From a checkpoint of a small contrastive image-text model: 203450 training examples.
Rows from block 3 of the text encoder, named by matrix and row number. Rows with one number belong to one attention dimension. Each number is 128 + 24 x the weight over its row's rms, rounded and kept within 0 to 255. All counts start at 0. Numbers have three digits each. After the name is the row's rms in percent of the matrix's.
# v: attention query, key and value (stacked) (text_encoder.blocks.3.attn.qkv.weight, 768x256, the v third), inputs 86-171
# proj: attention output (text_encoder.blocks.3.attn.proj.weight, 256x256, transposed), outputs 86-171
v.90 107:137109126128111129162151120084111122131123159099159193130147155139135093118111161179131120150067174111059116121134135109089131147151134121134178177147098103110094098105102113137119154108115137168116136166138149119128129095115120136120133068111145142127122125
proj.90 107:133142109154116107160163142120117091132152112157106187138139086121103161152110144109128162105124120125127096134109146143193116116116154080162106143085162135129125098145109148091115108138141103093140168162147160172159120123123124122149137114123130147162150096
v.91 101:096116131155121107123127091132166128148146174147142124137138133130092146111118152135115125125178099130113085110135102108131155066102097162114149138126124129112102167156120146117060154085121122094117141147131124174130116108127144122170124144111140136167095154
proj.91 101:110116135146093148120139171113135123112083118096147121147071142126181100124134126141098121122132188095154140123133093144093130173127172119144094132122153165120107139167104132117149113180175097145156150143147159097065175142139181131104144115151120133113136105
v.92 103:127114113142150160121121127138120145130145156119139121122130169094096144196142142137121126114159134122144116161099119111158147128164124148185101130150134158143067106157116079124108125088079141131103098161143147108127116129092163180127127132162108103095142139
proj.92 102:106107127127141112094161129078129150145148154155167149128129120134120157120134125115109099151109147101153199102183130109133113124126140122171118117111126118045054097136153142106110127173124117124142129151097125091120120149121127113110129130124092109112143114
v.93 109:168115148117113130126106134135125137131125089111090114156136136119129105185154127113124151121176149136131128135122158122084138153171136102127116134164123109108112144106142119122119147108176145138094083127081106082098101101123137162104113138138148163163123098
proj.93 105:160130096119146130130116071095106135117137100120141127083140126131138126113133152131132122149134137149150131135120134085144144115102130186164091122123150100128188124171141108097093130120108105123141122142161133160132142098152139113138146133157122103117111138
v.94 102:138045113157132112122142111112138130155134166120139095184143131114146129133111150097101157156125072149099109111085076123124070160131089132169086131148145136133150110108122138139110169148135083129122128139115106141096133124102180137136119096119152122148134145
proj.94 099:138120146121106117178118115119120114139086095124142142101167075138126104140162159131135137104094103167158094154128085140097117140139143102141157141077125135119137118136133080118136123130138169185167162107127146149129134168175116163153166143120148126140137124
v.95 101:114144138181152160099095108146112141159123101124180134143138108097051137166129101115147152065141129126168111136137149131071098106147137136100115127143136105106126114120114100125096127130149147175132124163117119135131123125156121090081095112126112140122107125
proj.95 101:109115117119176123107101104114141179112132169155122159138130146188110139088109103129100099131146111147098124137128143135092142104151131162119111111187129131119148123167159163122149102153099136107125140114150117047080141129134124136192113157124150115130154170
v.96 102:150116153121109143085119134112097102090174122172118088140148091108123139130094129110142103170101178153125124146099125123128156159067112149142122138107129054151092112094197151133129112117124128174149111136128122143171120125096135110092138079128124108127166142
proj.96 106:125091097159100130162113113172130127145145113098153147100116186108113087159111188111146097163113121120096114164126117151138130091135132137154146133132112115165132172170109141128148069153120098130152109139152154143092147135127119165174099143131128146115076105
v.97 094:159150162110139102125102127150163095123143148074111113176098147106086114147127133103124146103119139090118146144119163124130120116147137122111127102088147080133077148093118145097093109145052157114140135136122121077102097108078136137133112118153171139147120144
proj.97 101:126132143115113167139128128156139138132159173142091113129109140147091159143116101135114110117105160089143121087144116160157097105120138159149125153151163134138163118121135154139059134099118151151104095183171161152145124120167101124119155145109139136124103101
v.98 093:147092113163125101126136091117142142145114124127111143123107128158113081141104140177146096151104137116141089138126120128115135134119097126098121170145105099128160122194105129125159115128099133096143126095103151111109181126113127166122173158132108167094141108
proj.98 098:134163151098100110185121115075124117126114106113119084121083154107126128117178121153109139132167164087112145117145112121124121071130144119124183159130129152137160115131156119106140098118155123140115144154136140109153142103141127124115113114117120135110083150
v.99 094:123138067128115134129143146140112099121145114116141108096121143073115133134172113082176137142117179107139123128140133129104163129112170126112052139099148080122169112105142114140135119167139128102150132152113099167140130123160143089159095139144121134154142142
proj.99 097:144104113130163148168120162154170137141080100090149139148139146145115122090086156118077168122122131138122071118161146131166109122107127152177168138171128155138146142086127106070123112117085138137137178100108113135120113133107132163087139114093165147110106104
v.100 100:113126106152087144133130149106077118141142120056170155150143139093133129094148103110138109104093120125149103103086161130122088110150151123156142097070108101072122125134138118137119123087113110129130150136176131115102122131144183116115123100118097127140126162
proj.100 102:141072172133145111135105096148088114122114115160175179165109139206136171098122106110107115125134148136126115167157111121117087140148087095111116141117142126160132170138134131124174113107095137123097117095088123149101142083122067105145187144162132165147123120
v.101 093:122116132160121079102135103137147146118152127129136155159140153170117081121150126144132104097138146100112158117102101159118130151123137139110161131143154118170130178166092097132125102135123104113120160166148161104105130160142148156119160121084110138107131216
proj.101 096:143095124126158090160115109115128135139085110141108124163088088098130153127135148147130153142143120150147160107145130107117129136114122165152118126097126101099132093136121129168159169129169125119133138147120124125154079161168104156148096121100119121099128101
v.102 107:139120128103143118118126132138154133144109139125085127068113140148116118142104195183131125095145180103136142112163098153098126111116160124183115075149134107168188128145121151108143128095125171132097164115138120127075140121128130170152085114128132100110115138
proj.102 109:128124093125158125125155124087149161156131166140150100189156100107091144142123134111135097128111161128121104145102118106109123136112100140142139141106114121131126065077137137138140106097125116102135094096124091120151134147147143144170133109105117130146132136
v.103 097:150143140138116078073088147148113159071094105078114096113138079138121107126122121098146133166124149106128141090143140135120116141156142173103102147150118149131119141157088130117150130135121166132104103102090133095172143170129158100126116118127128155162135118
proj.103 101:158121151116098101107159095137147143141150168105144147104138161162101156166090102130124117108147123140118114157108147090172155104113105107097133125117133127098133129162153125117126130146127152121085121189122138136145150120174160087078119162094106135092154121
v.104 088:135177145127101102172142128101139152124140086105132117153091130109117145127097110124123156081118149106124144132099165176093130088092139121161149126124159101118133078165170147152130133118158105103150111130123130110096100136141096114083170134140150149140114164
proj.104 094:159112135140117162157103133174095116092150126117105135132109114159151137113128126097114141129133112139083115170122105105114110140092131148094122110161132099117106156122090141154160132149144135157090143092093102151107154146084105158124082095121129125093154137
v.105 095:106145159121116094140101137117155129108134104174162148123159164176141118107125156106107146062134148122139122109101116124138098120163136077111162114170129113120099175142127146103115133101168120170087077146121171082138124097108118106145143116113132122110120174
proj.105 096:124103139136168154140153104108085093119126116137116117146096075077150114129103135104123132175106152121102118155135085143097148129106164085143164123107124126135101127139170165107125094101138157131088134135073153123117131103119120135139172137138105102150105162
v.106 098:128126124102134147173115148091116158140118110143185159127117084145165157161186137121078102126147138125145126143140151074126150111127120132170156095106109119128159074098138142153104146156143122100110102095141154139132123121123149117107129122131154107153140186
proj.106 103:134177102159139157134139111108112126085111124096152100120133134157101158151095156131122123136131117124139135143130126152111148113108149138124138153113138138111107160119134137107133115141117157148130108116116117165186108174116079082114133136194129111143139122
v.107 098:128123116111117147139117168107079093154149110121080127118142127133106133158119138131084153125116130103146110132096144110108134159138142146159112077132084110078138084142127103135136104094121139137192181141131148102129085151128092130142139167150103161132127101
proj.107 101:140118119120123144119105152111164140111121156152138107128107137151111123137074159088147116117141072114105131113121104145179102143099111134178120156128171125096135154155127165078107171185083128095124149139151131152090167151151121165105151136175121142099179143
v.108 097:129130159150165108146137078156157141145161132121167122087079131076108150159126128128159163153147126148142129181126107097130125141114125134104170135161123162115129112140123158092133115122113145116138107170175146105152151117098139157177140089081164160137140189
proj.108 105:110132152135106102105110129137132103109118099141142153146159142110137134143122131133181155078069123173147156125135163104163123108123136093152122126123115091124121127110120155140072143120105121134155147130063095112118114120128139127139115130129113110150113124
v.109 085:128125134104191113117146169170128120128131123107129145109094171145132156137104104175170120192173118131128145097141110129115132148110119087122139176067151103158137149107173125143125149103129110119173102105100107174157136125142116189121152163156122134130116113
proj.109 094:107172134160129171124110116101155135150134141119117114143096106103140123118156142133127144104099160089160132123111123148092115156099104183128081117122084119136115100128102127128144126146068107102117129150177142105091073136090138151082123138137160145095121128
v.110 106:142138157127148117131145110126170135130149120160127169099142136135160115113143144120168130101106161146104095105120090090107181084116119149123131162140172108154106103152104174149127093109103128146176118152103137120100121130109072097142096117144099136158164133
proj.110 108:161111160133111122147057152113143117121104146162089112144092122133114120154121132178163182132130133134163123091128128090113139154157106120145129147120118115131130144166128125145151134108126112103105126109158117127157131129152126129099139129121158109073129112
v.111 099:122162142129143118114116133131177141096174128109138144121141093114154149123146161173164122125112112134120082159117168162145088134129132145173089154127160155106110174118095157134097154079148134120138090141097129102114140103104179119149143140112130136111133121
proj.111 100:133097142118117117097145116153114129115098138136148129124110141216172087161130124111139100104065149086186140177173107141116149127119131119133095143150116119120154090135118119143138124106150119133102136102121138146164153156126112104121141095104143113148144118
v.112 104:121162109143126127115138150080130145075095105154132100160153168126152145155131121110157120136120119121137119153107087098172137117094122145135150179131143133102078121095124141141094127117100152132131128119135152142133129127105121126125124152105128119164168184
proj.112 098:129086138124122132142142125153125138087146167142148150144129115127106115120126138090169127122186104165144100109161151114131113136104125099091150145156091099098088118125109154157123143125124118151139093156167111137131103091108148123148136133099162088124127143
v.113 100:124087134149138121108130127108115121150145146143121120158155136154168123118135068122147186155128172133095105191097098117081147122095108169148148097140106139179060113123114132153172134152119134131104136136125123119129135118113162152187106149141122109123126144
proj.113 099:116137155166142152152169136103130145124139151109148143123149114151090164118140100124099102138111115102150163130139114125139131110114147132094141149106141130102123142177117136107122146115118094128128120124137118141156131103107142137138135133121111175154119155
v.114 102:119136119120130106094136134077116186132101126184119148136103105126141130109099126131132142127120099143082131143109162120114182149153123135161123113092136122089088167111154083131080128102139172139132162146111110126149140103154120101112100124109163115129129134
proj.114 104:085170101131147135104161131118104135143129126112124130159132153133073135132151130111147105121135126149186118122128127081158107130133119098121127116131146132140112102063127119106084123120128091161129115147095111104083117142147129091136118150158113145139116122
v.115 103:119114135132089133094116152128178115139117090117138161125137168146073088158112144095147107138133109089168104114112070129125137132098099137101092143117133146097173163164147129137196127114134173132151133114161127114118128141158105117108157142110144126105102068
proj.115 105:156086155151074122130110171112152134165130120105096120124140104146123160096142157174120172110100102129117134129108135171130154158146157138136153131158136104146116091150120161107151142159105132156098155127150117163142119123122162085173128137129112142192110088
v.116 109:124080140153065137142148140150111138190153125133186129107126116149142116163133146156104163119162142176127091069133157143108096145122142150100139093180151131149141128163116120134128107142132137148124144150105147146116137149086172098140107123114150125185075148
proj.116 102:117142120108157160167082158142140155136183133091102148132118126136137156127119168090161131147118147128119141142149102121122105112133141141155120132105119115110153132123113147167110125094133141127123092135164123146128121122133098120182136160129088147137132113
v.117 099:146164121108087136089123088127095164095177150120104131155088156120120113122132125147108135145122076111147127122142094084088154123085129095101117120134179099113116123163123120108112163174143101139120144100137107140127140138110104137123135137143093131064148132
proj.117 102:158134104162102106178102137115096125092087088147134091158135145140129113145096166189144157138119132086176118101108105124146145122171092150149164147115062155091114092153134174157092135092103144136122100117084143156128150105102104100113113131135113142150097106
v.118 105:135098096151156070143113154093079164129118116165133098090100126135099133116138110091130133065111109115192104125083111179133141110164134146133075106133128107136116109133117115181122083148138099109111145148137122143126103128150085102107143124116134135153145157
proj.118 102:142144105119111111127111118172154131134144136164148129147132120116123088174147108140134130136108122143159089104133142159171121137114102130097143114162098167080100114134145138074152154107147108067122136117122093145100110114189131150062112132083084115091130150
v.119 110:126113115131111095105160137118117116131159085078139143094110139153133093153115133127137117101087088139162120173141096143128122117125183159096103141113117125093129143146107142173094091088126138150133158137161160131142126162129106103134131180146127146106129127
proj.119 101:107093123106116081130171074164141139118089126117169123130130076143134166124167132135134117099116102100073125157114121117129072104174150127135118128128126130156171138142148112084152143147104090123122128121059084122147115165102108139126121125094123099109140131
v.120 101:162105152103135125127133138119084156150125181182162119112157179142143112135100151096119173167125111108120146133150148109131093140123126093095119122148154183116139145141088142161111165114117157147108149112112161126146116125083088117193134130169133137134122140
proj.120 098:103141117154166138095124121145148164153141113128119164163145127131129110113102132149167138149135138171151155125129108117122150109144148155139103096166135156130166134125117099086125095087137121106108133153148129097099145147078142070119139142141158082151085123
v.121 110:137132128151183147113138121170165175147122166108135146104119130147120099098126121118113116138123101107158138130146150150129137120124119108149123102128150119109121087171087122167079162110111113133154156130090168112115112152130092134146157135115121064136123157
proj.121 109:131094113134096121143116164145124106089118155151163093136151139147081130104116191119154167138059118106141138134118078125128155142095136128128143136153078139132106139090138096084127109143121151124123127134166094107058103131153122155114143165175124113142150107
v.122 097:135116098105133110153113131117144168095099109122195129168116144123154121121164120121123168167106102141175120112114124127102124089115162175119122150159145108143112104085145113159134136131144108106145152122207122106119105148100154128072119099088141117118143142
proj.122 100:111153122179144072116115173144119119163158120105126109130112122181087116159145096111119106149138142117109130110111117132135124120096116121153119130134118129148107111124106152117115170113131154145153131103103129132123079068139103094177135126157154131127095094
v.123 107:141193139120131161138130097139103123120113135115118057124125094105142077140100168118143059125100122161136108089129128115129077157097171144072141130099131152179124102091095139163093103168141126134164117132133100142179138096141101102125165117126135122120117119
proj.123 099:110107165102120128092094121110148076104171083145089127124133151164137104095102141113112150124062125123100115171119071117149124118099125125121141141109155115158144126170199122121143156122120140118165148157143150102157081122101127092117128117129113131084103092
v.124 099:158109146135096079158137115144151145109091130147126135140130158105120122098172125130154111113116130119135134129124130107137104088100118124129114146085115071144075127144151140109107085109142115149095117172140147148127104146115151140153152114135181136098132169
proj.124 092:134127137137114137114157161162134133126161118130140086123119092114104132111145103139096142138165136154136093144148101117145117105124140118100113120114155194119106141119111135148115107168142135127135166130150106127199107128134120162088128093137105119132116135
v.125 095:092140071095149133122169094147108084115096150108118091092122110078133126134079149126107121113131160125119126119124186135081130133113125099095154071122139064162165109099120115151089130130132135141149137152113164111152136143145120089126110145145102125123164124
proj.125 096:175126133133141132129134118097159133104121120178135147164125159160129122159132120134149119149116144142148093140122124081120134140119166141141133139115126141119126106136132123128177139113138169121143117146100118107113112132080163119103094155134124152116123128
v.126 103:081109125115164079108138143131140141135150142113153141122120089098118126117147137135112115097121148144131152185087122128141160151107151102140128139148123118104126083112136098134122121163109121121137132144134109114135110083114117159116103135153122125101147110
proj.126 099:141108153125119160123114103171078104072108144178170148138136129160149091124205115083105149140152101118079107101147137128138133149090148127120151120117081134108121107113159121173110161102145147117124125127126149148127119112191105108150131117149155122176115170
v.127 097:121118146132113109104123130151158153148124121100132112112117138139099114140136133152113152067091131115153092119096117161112092139140142102108152137135127122143133162130146142105105151107114180162118167098148159142143126131191177114139170161083105149151086118
proj.127 095:137105111132141103129090124143115126146126133122123118090147120129146132101144154088141119203132097139132147107158141138119128160082122137117081095158074137111149148120127118159115131135108098141157142127144147122106144155139123142139119080143159093130105154
v.128 105:148110107097117122100139135156149128141132154107161094124140127118152155120125136114137094121141111111100139109135177173109118165097095146112144099150111130082093112125141128143163108112137105098141161085166138175118109132112127145129103127143100115163155143
proj.128 099:110132155129160093101156172088128115116147119142144109147119125117111131098121117106082144147115121141169137105123149123090133125130164121150119154150103132133119146127153135115103138180103117178093098158087151132157125127068085100117183120145141150120128119
v.129 097:132138154152133132150172114111116124083086120124106106136111143137124105138143154095118170112168148143113144086141109100165166112120099125128127106136128152135119104132119125091109111131110181125099087175110087113148127172138136130127132127132093116147124128
proj.129 093:130151087119093124158074095125127157134123121135143163072099131162149113150109147110139105176105140098142121112127099200158109135152121192108117129140142133149172117130144115126145170155108126119164115081124108143096090120130170152156111114121163150103114093
v.130 109:109117142147131110142136089112128139137149161133136126149165146108153140113158100134121103102126136078143123146131130134065140126115154118125133114080143143145111140173135171108139106100124138140143150122120104111181094132114113128143135115107126131161149142
proj.130 098:120149115130101134134118175152150133120090125160138160130127120109173134089097127116124105144129107145121095113137131079138097151134115136126179120150108114117119172123109174073140152121109109118178082111117134145138104119150124143124128109115109132115129072
v.131 096:110109107145162120090118077150105155119124134138125148134087105091107143110178121127136144158172130142107084187140109094130090108134137141127106158133141120120122162105166139103106100155117163154122089119113145140149161130128138101092145115102103167092110112
proj.131 099:166141101143136131167137149137074134122131139113097092095144132142146166157098132159107079107097140094142112119092132123125101138124133129124154105167086130129124140148117124132150145141126138140131165146148090113137125134138145136146150147126117127144130146
v.132 098:110115098098099092131132142097151124165170119125102135144161188140122108105083141094143110136111128129143153113074135139144110106137112099125166122167114132140142155153126122091122135165098141142121157114126126130140116091128161138134135097095102143106175108
proj.132 101:067138126114091141130113098160127117135165141120178139127149110133121131142152118114139117105094138144155131086170130099119086126119138122149111109125118122146139140108135137129148094079102186145122133159084123129133125200143136142140107135118110121155120146
v.133 093:134153126115068144114157117102102120137139128138159125128101128119133122153115113107167148129117156130112059087167103171081157103128085144138151135138071115101131119149160119145142153109163141129128123144136121129163140115148115167112149101131075122121155084
proj.133 098:121121130123133170104110083085146150117112123048106170106147125127117147105139135078148111153121098155127160121200154135177101145134143126110105126100104145121174135151094104122121105163108127125122182141122103131101100123145139108151115144101141098100136109
v.134 101:120105122144114113138116146129113098129076103148179112104143109153129164170173159155150106108139102126087152111093166141133121110149116077128143148116104123090099168131149125143124126129134133094133170137131132121117137135126132145147093147105070072140083120
proj.134 099:105157142099134149130127137123137115117194095151101091115094135150122149143125097118078162118098114174140130124159067137152163147126153110127108158139156103097089123116162097101161097102116118114119117134095152123135152171086139144114097111119124157112118157
v.135 106:123159106115151096116140160125164119171119122166141062116089156114136163165108130190117093127159129148127100114126135146117117138128108159153124113159108109152129163132125125128118136126115143142129122158122170102129099126132166139104119118110105158110113130
proj.135 106:159142137126164169134128110121090160135144123137126137125141158167078154144153137118125155083120087117138142114096150177120140102148112145091177126166160117114115188121115153151154135165113137137089175134129061133138137116141125079122130117135098120127156127
v.136 107:149136100108140121087197121080171144152119120115135128125136140116113082100156121123155100152119107099130152117081137103113116084118153122128127142113136185136118152115157107148130104115145159136156073186109114131139132112138116120125116163163111147101156149
proj.136 101:077111134136116151144112095123101103109113178100144103140128135055122119156125145134115137149152141115117174126154095124144102130157097135097122103120090088125106116141103127130095081103177129169122166126143142125099123096150173153125148106130155116154134121
v.137 099:124082130172101110119118142154096094135150126144167127153065136134149085178151093134141160133128097147138078137142103100122159114122116135128165125178127118138151152131169124136107134081118157132121107104148118145128134134111138123139109111112121168143106119
proj.137 098:155122092080112131118130145103158104156138155128126111166132171099120164104149141129106144116100159149112122130149183100143116114170114093136099097110113133082149096117098170091145156140158115111139114096123134120172138155135168108131097167138101116114134127
v.138 094:125145135092179095150120156099192097126113138151066172111165168116122109120144126162097133111164127125177145095090132116147131127151106079135148154159131105145138143129158075111107099133117130104094130100132136105171107130152127167121131123119106119128141140
proj.138 092:084140137138087104126141077154056120117108119093104116140108109099143090122102139125115154119143124107154113152137114147132098123120129141154159102140122127113176133136184131146147110105137097156136139123098099121127163105145128083141118105109155126121114101
v.139 106:161128148151177144180123140103138136149069110119125087091118145128112101141133133137186109096171138133122172135158124133111137104148140075159088108127132160112155147131130130137113129106119112145153124135122156119085127123126155110150146134129097109118100146
proj.139 103:113141128107058124161144122128127162131127126119163149175123153107110134138112127086120123175125095123124114153135113106144128157109107173114130137110131122093136104124130163099136133105140118142097109133162071078126074094125111117138119103132161114104137135
v.140 099:120133086079110121135143095125151132131116156100149094153112144094143124115140157152102113125160099164112120113154145105119116119113138149117145179099159141098158111142131143152079120120099101099137122112183145150125157134067133140142128146139133131095106134
proj.140 105:122157181169151103136146153090107140122159114142119130149113153098127131148128117068158110160094099133135119175151155127126136143180122112118116146069115104143100145134145151125131102086088104141109127139147107090116121126128109076119166124109129166128126114
v.141 099:112114120100140163139117137132078087149152148124129129134106054168137111131151144104134136141106108168157120169137151149135125147130127096146127126152154144189166125143129091107124124109175146121149109121188137111090141169137103126135123078095122149123106132
proj.141 099:143121155152101094086124127158121133125148123104137162118131135143162153134152133107135123089145125117136107157121104137143142100150130127143107110121097096136090116118132123197118140102125139156149123131111142109118116136179107140125100110145136124130158181
v.142 096:123199153154164094160115153104088112120102132138146125076102114146136131142111128162151168091130120106107144128156148113131121134125098127144127140076127170143148121162099134149143138130124184090086166095099176118129097148113168124123115129148126096119139120
proj.142 100:143133150115080115117086156112131108110117090084128133112146143163139138138143117103060120180152125136129135134121097123136113095129140171117135148120148110155079131142148146115098110132138132120114129159113073136114125139115092158128138163154147126161053164
v.143 095:130119098149169145131142170157140101154119159127132140159132160140143150129125133160174145133118098130103140133131138119115161109129121102143125114123117102088111113110130147156101190098122133169133160095106134126142105095101118168118154155116138111147114122
proj.143 098:088100152150100156138138089087153153100131156096106121131155144118121117108150085123125145155133129177121107117180126106139146152152137144100137121114135106166152098141086128130147117107133105121143106171123127139128152140112142099156135170107128161163156157
v.144 097:108194166132113128109149137116104116109107103096114131110104140140139050097102129125121137108115156125093146078155166148128153150109162130126120182079102104123150136149130147126108087131142162130147133185157148193102160113116119152119133137157114135141119142
proj.144 092:153105092129080179153131152126116124129136117134101139157146106126180124117121107137132155119142105132113142148083129136115147109128107154211147114147155132147111147123120142151090192147117105168087137092084112181127143121150157133114154106099127128109167135
v.145 111:139111061146124154099172136153144078136126134121154147150150107136147141152119113159105103151109116169113132092122114111060112161160128128150120124144118133120171134130103114136123137122111118137127152127151114134133134119154116151122132120112108138110058103
proj.145 104:089116173061148115161102135102124114135129134147146165105132204134132118135132147096118157093097151127153142132145134107164111109131103155187111168104181138099161118148109109107114103079128111144110110171121105117111119116089101151079127129106107123173158128
v.146 105:123064164086164129148130111138086107134124126120134133125109140128135162149113126149099137158100146096100156145162160094153110094124107170148178104150105115146117115094183148095139145137170112134130092128141129100111137119123158109123112137117152114149123110
proj.146 095:109139179159109108099136116107105089135128124135097144173152157148125124118105088121122165120144137117143153101081141129166177119122140098138155147197119137151146116143120124121104096091103121115156168127121162124192130130123147151147159104130123155123132126
v.147 101:085128103137149137103146126173124144113129077172116137112101136168113081122096176146167127152107087163122146133140109128184140166139151113145145127147131091160125126124121125133117172099124122126142111133141116096100119083118096125097113098097167132142136134
proj.147 095:151152146111131126182129104123123153125124102088133148145095105113166114103128137111189116197149127072136155139128167124151097113071091108110099131114147133104134171137103171108110109160134121182142127157159131178152124130123179148100193154146116125145118111
v.148 107:130094134099141133107109134125123114118143122141139107061126159153147113130122157139123105126091152155166164118123118155108144131087171124145126103164130120164136137115116170135085098133148146099126098135160129147127130135107119097095114124085123156165155172
proj.148 098:132109096163129133119126135114127146133135149129145141157095113145132170139093152151108134161173124143110184154119161152143132099131114136134108104132148135147109080140136089132123122078126123132108196128130096135108089123159140145097160093101125153144083087
v.149 110:120152117134091139161078087078104112156186112151121119128170194118128136183172139126171125134106125190113106101126111101150116115104120121126128096120142160150121135121097116128131100131148108162107119136148141153116144103134124092115099084121145109131180132
proj.149 097:131148137161146093129141116094122125122131125125126099147135140151169129083099121137140101106101096077120152166137146154099133168173139112083137164119140063123106116095122140154135104136077145115151108144151138120134150164140101121116137118123093113126151121
v.150 101:099064104102162144137125151129121152116110159125137086099080142147131140150067121113088127114103160102138149160102144184101116099139128125131121148128140142150098125125091167149106155110118112172134117190125140098112150157093129150164116107144141122096195130
proj.150 097:128134148061133148110143141160155116152148124111123170151100124106110108108103120129126089152149083172131128135150109127146117139102093094143109110157129121132119173166090138117153128121149100120105099132135169170147131095177111139123138122082066128153114104
v.151 104:178186127135129109165118148125143160143118119117153160138136127106097116136156158115155137109141129159105145159146118155113136112150097140178104155129128122130169135150175133142119155127115169099098115157144148141136150098154153124116130144126137133165150122
proj.151 100:152133119104171103100098144070143092159109153121182168120135143156148140122111150158150126091149149146158122145117049145076162123120125146154145148149142108145090094163109120103089134158177110140145147175129134130121111150142152094096079143130137113117135116
v.152 101:157177103142133110106119148127082092158136139103139083069181170083120099133154112119148135118114086132127098128090085132116140108100122089142144124092143121129105109149101108113111095124106110125134164124127155169174092119116148128131165134106108150141132130
proj.152 093:106108144114134167150138136083127140118147101135113125159130136166131151135121107095121153139158157108143098112133121167131145135152133157119116118117120157153114095137151123127106134130180158119173086106153119111124110124141140114144073141135127088117151175
v.153 103:112089182081140122097068154115140070152118165104116165134135102118121180121137141136149099114160159123102108184156118173165170139127131131138125124099130168123143156158101129121126117114153125107072083133133121128146141097129112127150136130163173133138123137
proj.153 100:166127095160128094107096097161113127144096125120149106077164165139104093146125125164157148131070162124140117135129121094148081078148087153135132146156123142103114138127149118128147092125134154110138142114151130136086116176106123118115116116116133117083127155
v.154 111:103133158144156106131141074155092127118135178125112107191148141103104115151140142168105099093146141104159115118129136131113118152146088104118183095131104104108119114126063120146138156081118117140122104159133075128140133126129128120102113142128111113135160106
proj.154 106:114130066138123139125123138087144104125108047139125123144143128151141091147116117122085126152101105125095123177151116135153093147132124096097125118099136103152128098144168125122133135116153113130100147160096173074132135113149135117131137123137097137134136114
v.155 111:146123165133105133118162125131153151153088118136132163112112166141151126171121128129111103134103111136152131114116114093111161091118072118126168097156114074180147151109140130126103142124109130065113119139124140131108125149153114140172140110129132115145146107
proj.155 105:121148092117121134100101126089118103114113103097125132159144107142175090097105125133145110080161154130089158121116141081152159142141111112117132153133160140143141092086133133168161130153128129158115130120087138088159162146122135158131153124169143163170105146
v.156 100:133126141178131140132119134140100109107121112153090139152094131122089139124141150156144123107166125115129131134109144127137107152125098167155119139070143128114122109148160160112098143134125124093112098144117098137159116144127085083146145159126118132149133110
proj.156 093:098130117167117167119087105106135124119117127148115096082140162111131095114111134142085138156107104127139171133164116142117139108114145073103129154146139139136136090141154124148132116109110096142175136169117055109124114143136114089109120093115110158141132147
v.157 103:180130115118124167147136142155164088152131156095143135128153140126145115125147136087161146139125109097106099167155124126109145120137139119165121108141109136122113070085117133149073109079124163126146073143173117111112108115096135133163143132152139145122119108
proj.157 098:153146077138133071107191150090129111118156119091093124127151096178145128089131120107087132102175139165118139134085106122104099130159123127117111157114134118139062172150138143159136134127148150160128146103145132124096122118142123119110069099118121125122115126
v.158 103:137074131111068154195108147082137129129118115111136139132102166129146123086164129084133091128132107132119138153153104120121183134143139114155129123165121103160143105086122101145174146124133077142121121163162118140100108152157149136133096137146143082097109144
proj.158 100:120185135142124132143099109170175129178168143137107118101132119130178128128123123130181160074080142166126117155169132145153162164099132151091137125146152140151115130115115075192096132130098149106129160115115130092167127106158150108132120117126120174170153106
v.159 113:120133160146125137126165174114165153164105142129097139172113142128114165084121149124136156090117142161149075096109157122130127111167123182118103161158113147133140122135141098073176128106091127096117130146136140097183137119125127111123119147136082112107124090
proj.159 107:096130110083128130102150099072141115134078120129102128101104135158166108152109103120172110097088106112136150109131121122137149127124118128143075120124122131135130139110138182119113136140134095104103153131138131143116117115119110169140138115123118091128124166
v.160 103:129159155093149130114139101096094142146117156149129122106167109087118105113142085154125119151104125148144106138144067093124127157134142134179101165152169088131130147112144148136169097097127144138112146101103124128095179100123135110141114114140195120164110166
proj.160 099:123136114124126159127130150166142115117145136108142183144169162165164150108116119119144133125116113118114147126138146081137141101131098154128163186146115146144042094090144111140137144109120110094142160141151109098125127128140161142134107148097161148114158086
v.161 103:104098144177158124094154100088145133117102096134098135110144136130138091153132103139095146145096158118112156122101138130109100145138103109143127156135170161143126127152137153128137123135157168122159092152159153131113138127147149177162121153104169172077103142
proj.161 104:144127127115109145121135127134114146115135154121198109150133101115125108139135093122141101090124145157086164169131151117103135142079065134147141140150099094146124121181140110135145150138133125118148194114113136095116114132147102126092118119150158136148164096
v.162 097:127159087115129132152163092159144128135140140175113147136137108146120170117141113162117133094113108100131143109145117139144091108169116144133159128153109127099131149159112160128195164111153169141105135110148087122071151162153120135139130097131118113113135135
proj.162 096:097120118115143097138126150143144094118106152132123141108124167161112128147157192137140149145102138127143131150131123134095168118126082154182152152081101140121116147076113158127142085156162126161147134102141130102137130121143109090133157158113132169132143153
v.163 100:137107125095158171129159135099151100112120156122134160089115086122087114143145098109138145081139129130150102103140131177140158165122123134125137118115131140140158143122114158160138134124147146104078129143124127118127103166150130136124105112108155143159165122
proj.163 092:109128121156123129157133119174145112111116116105102109115115148143184139102158138116185113154054126108099101083104099108103134133117131181119111168126094140114109112095149135080149125185136127089137133156127190126087160112097145137134115128137123144146139156
v.164 108:156133097131124112119105150111154122111128135164116120167118161128082165103115094140116152092127164117140170150168151129104122143074154092115120136140083110167130147142175133169124152133132135127165105117115093111146144131124132117123152153179159114136159200
proj.164 106:158123152129115178167140149157102132106110146109095149129165134134186141150117133145136090108134159128103135092119085150152110121174132147155086107116164112164110150129120155111106119114163177087096158129136121120182139126158132158107124156084082128123067133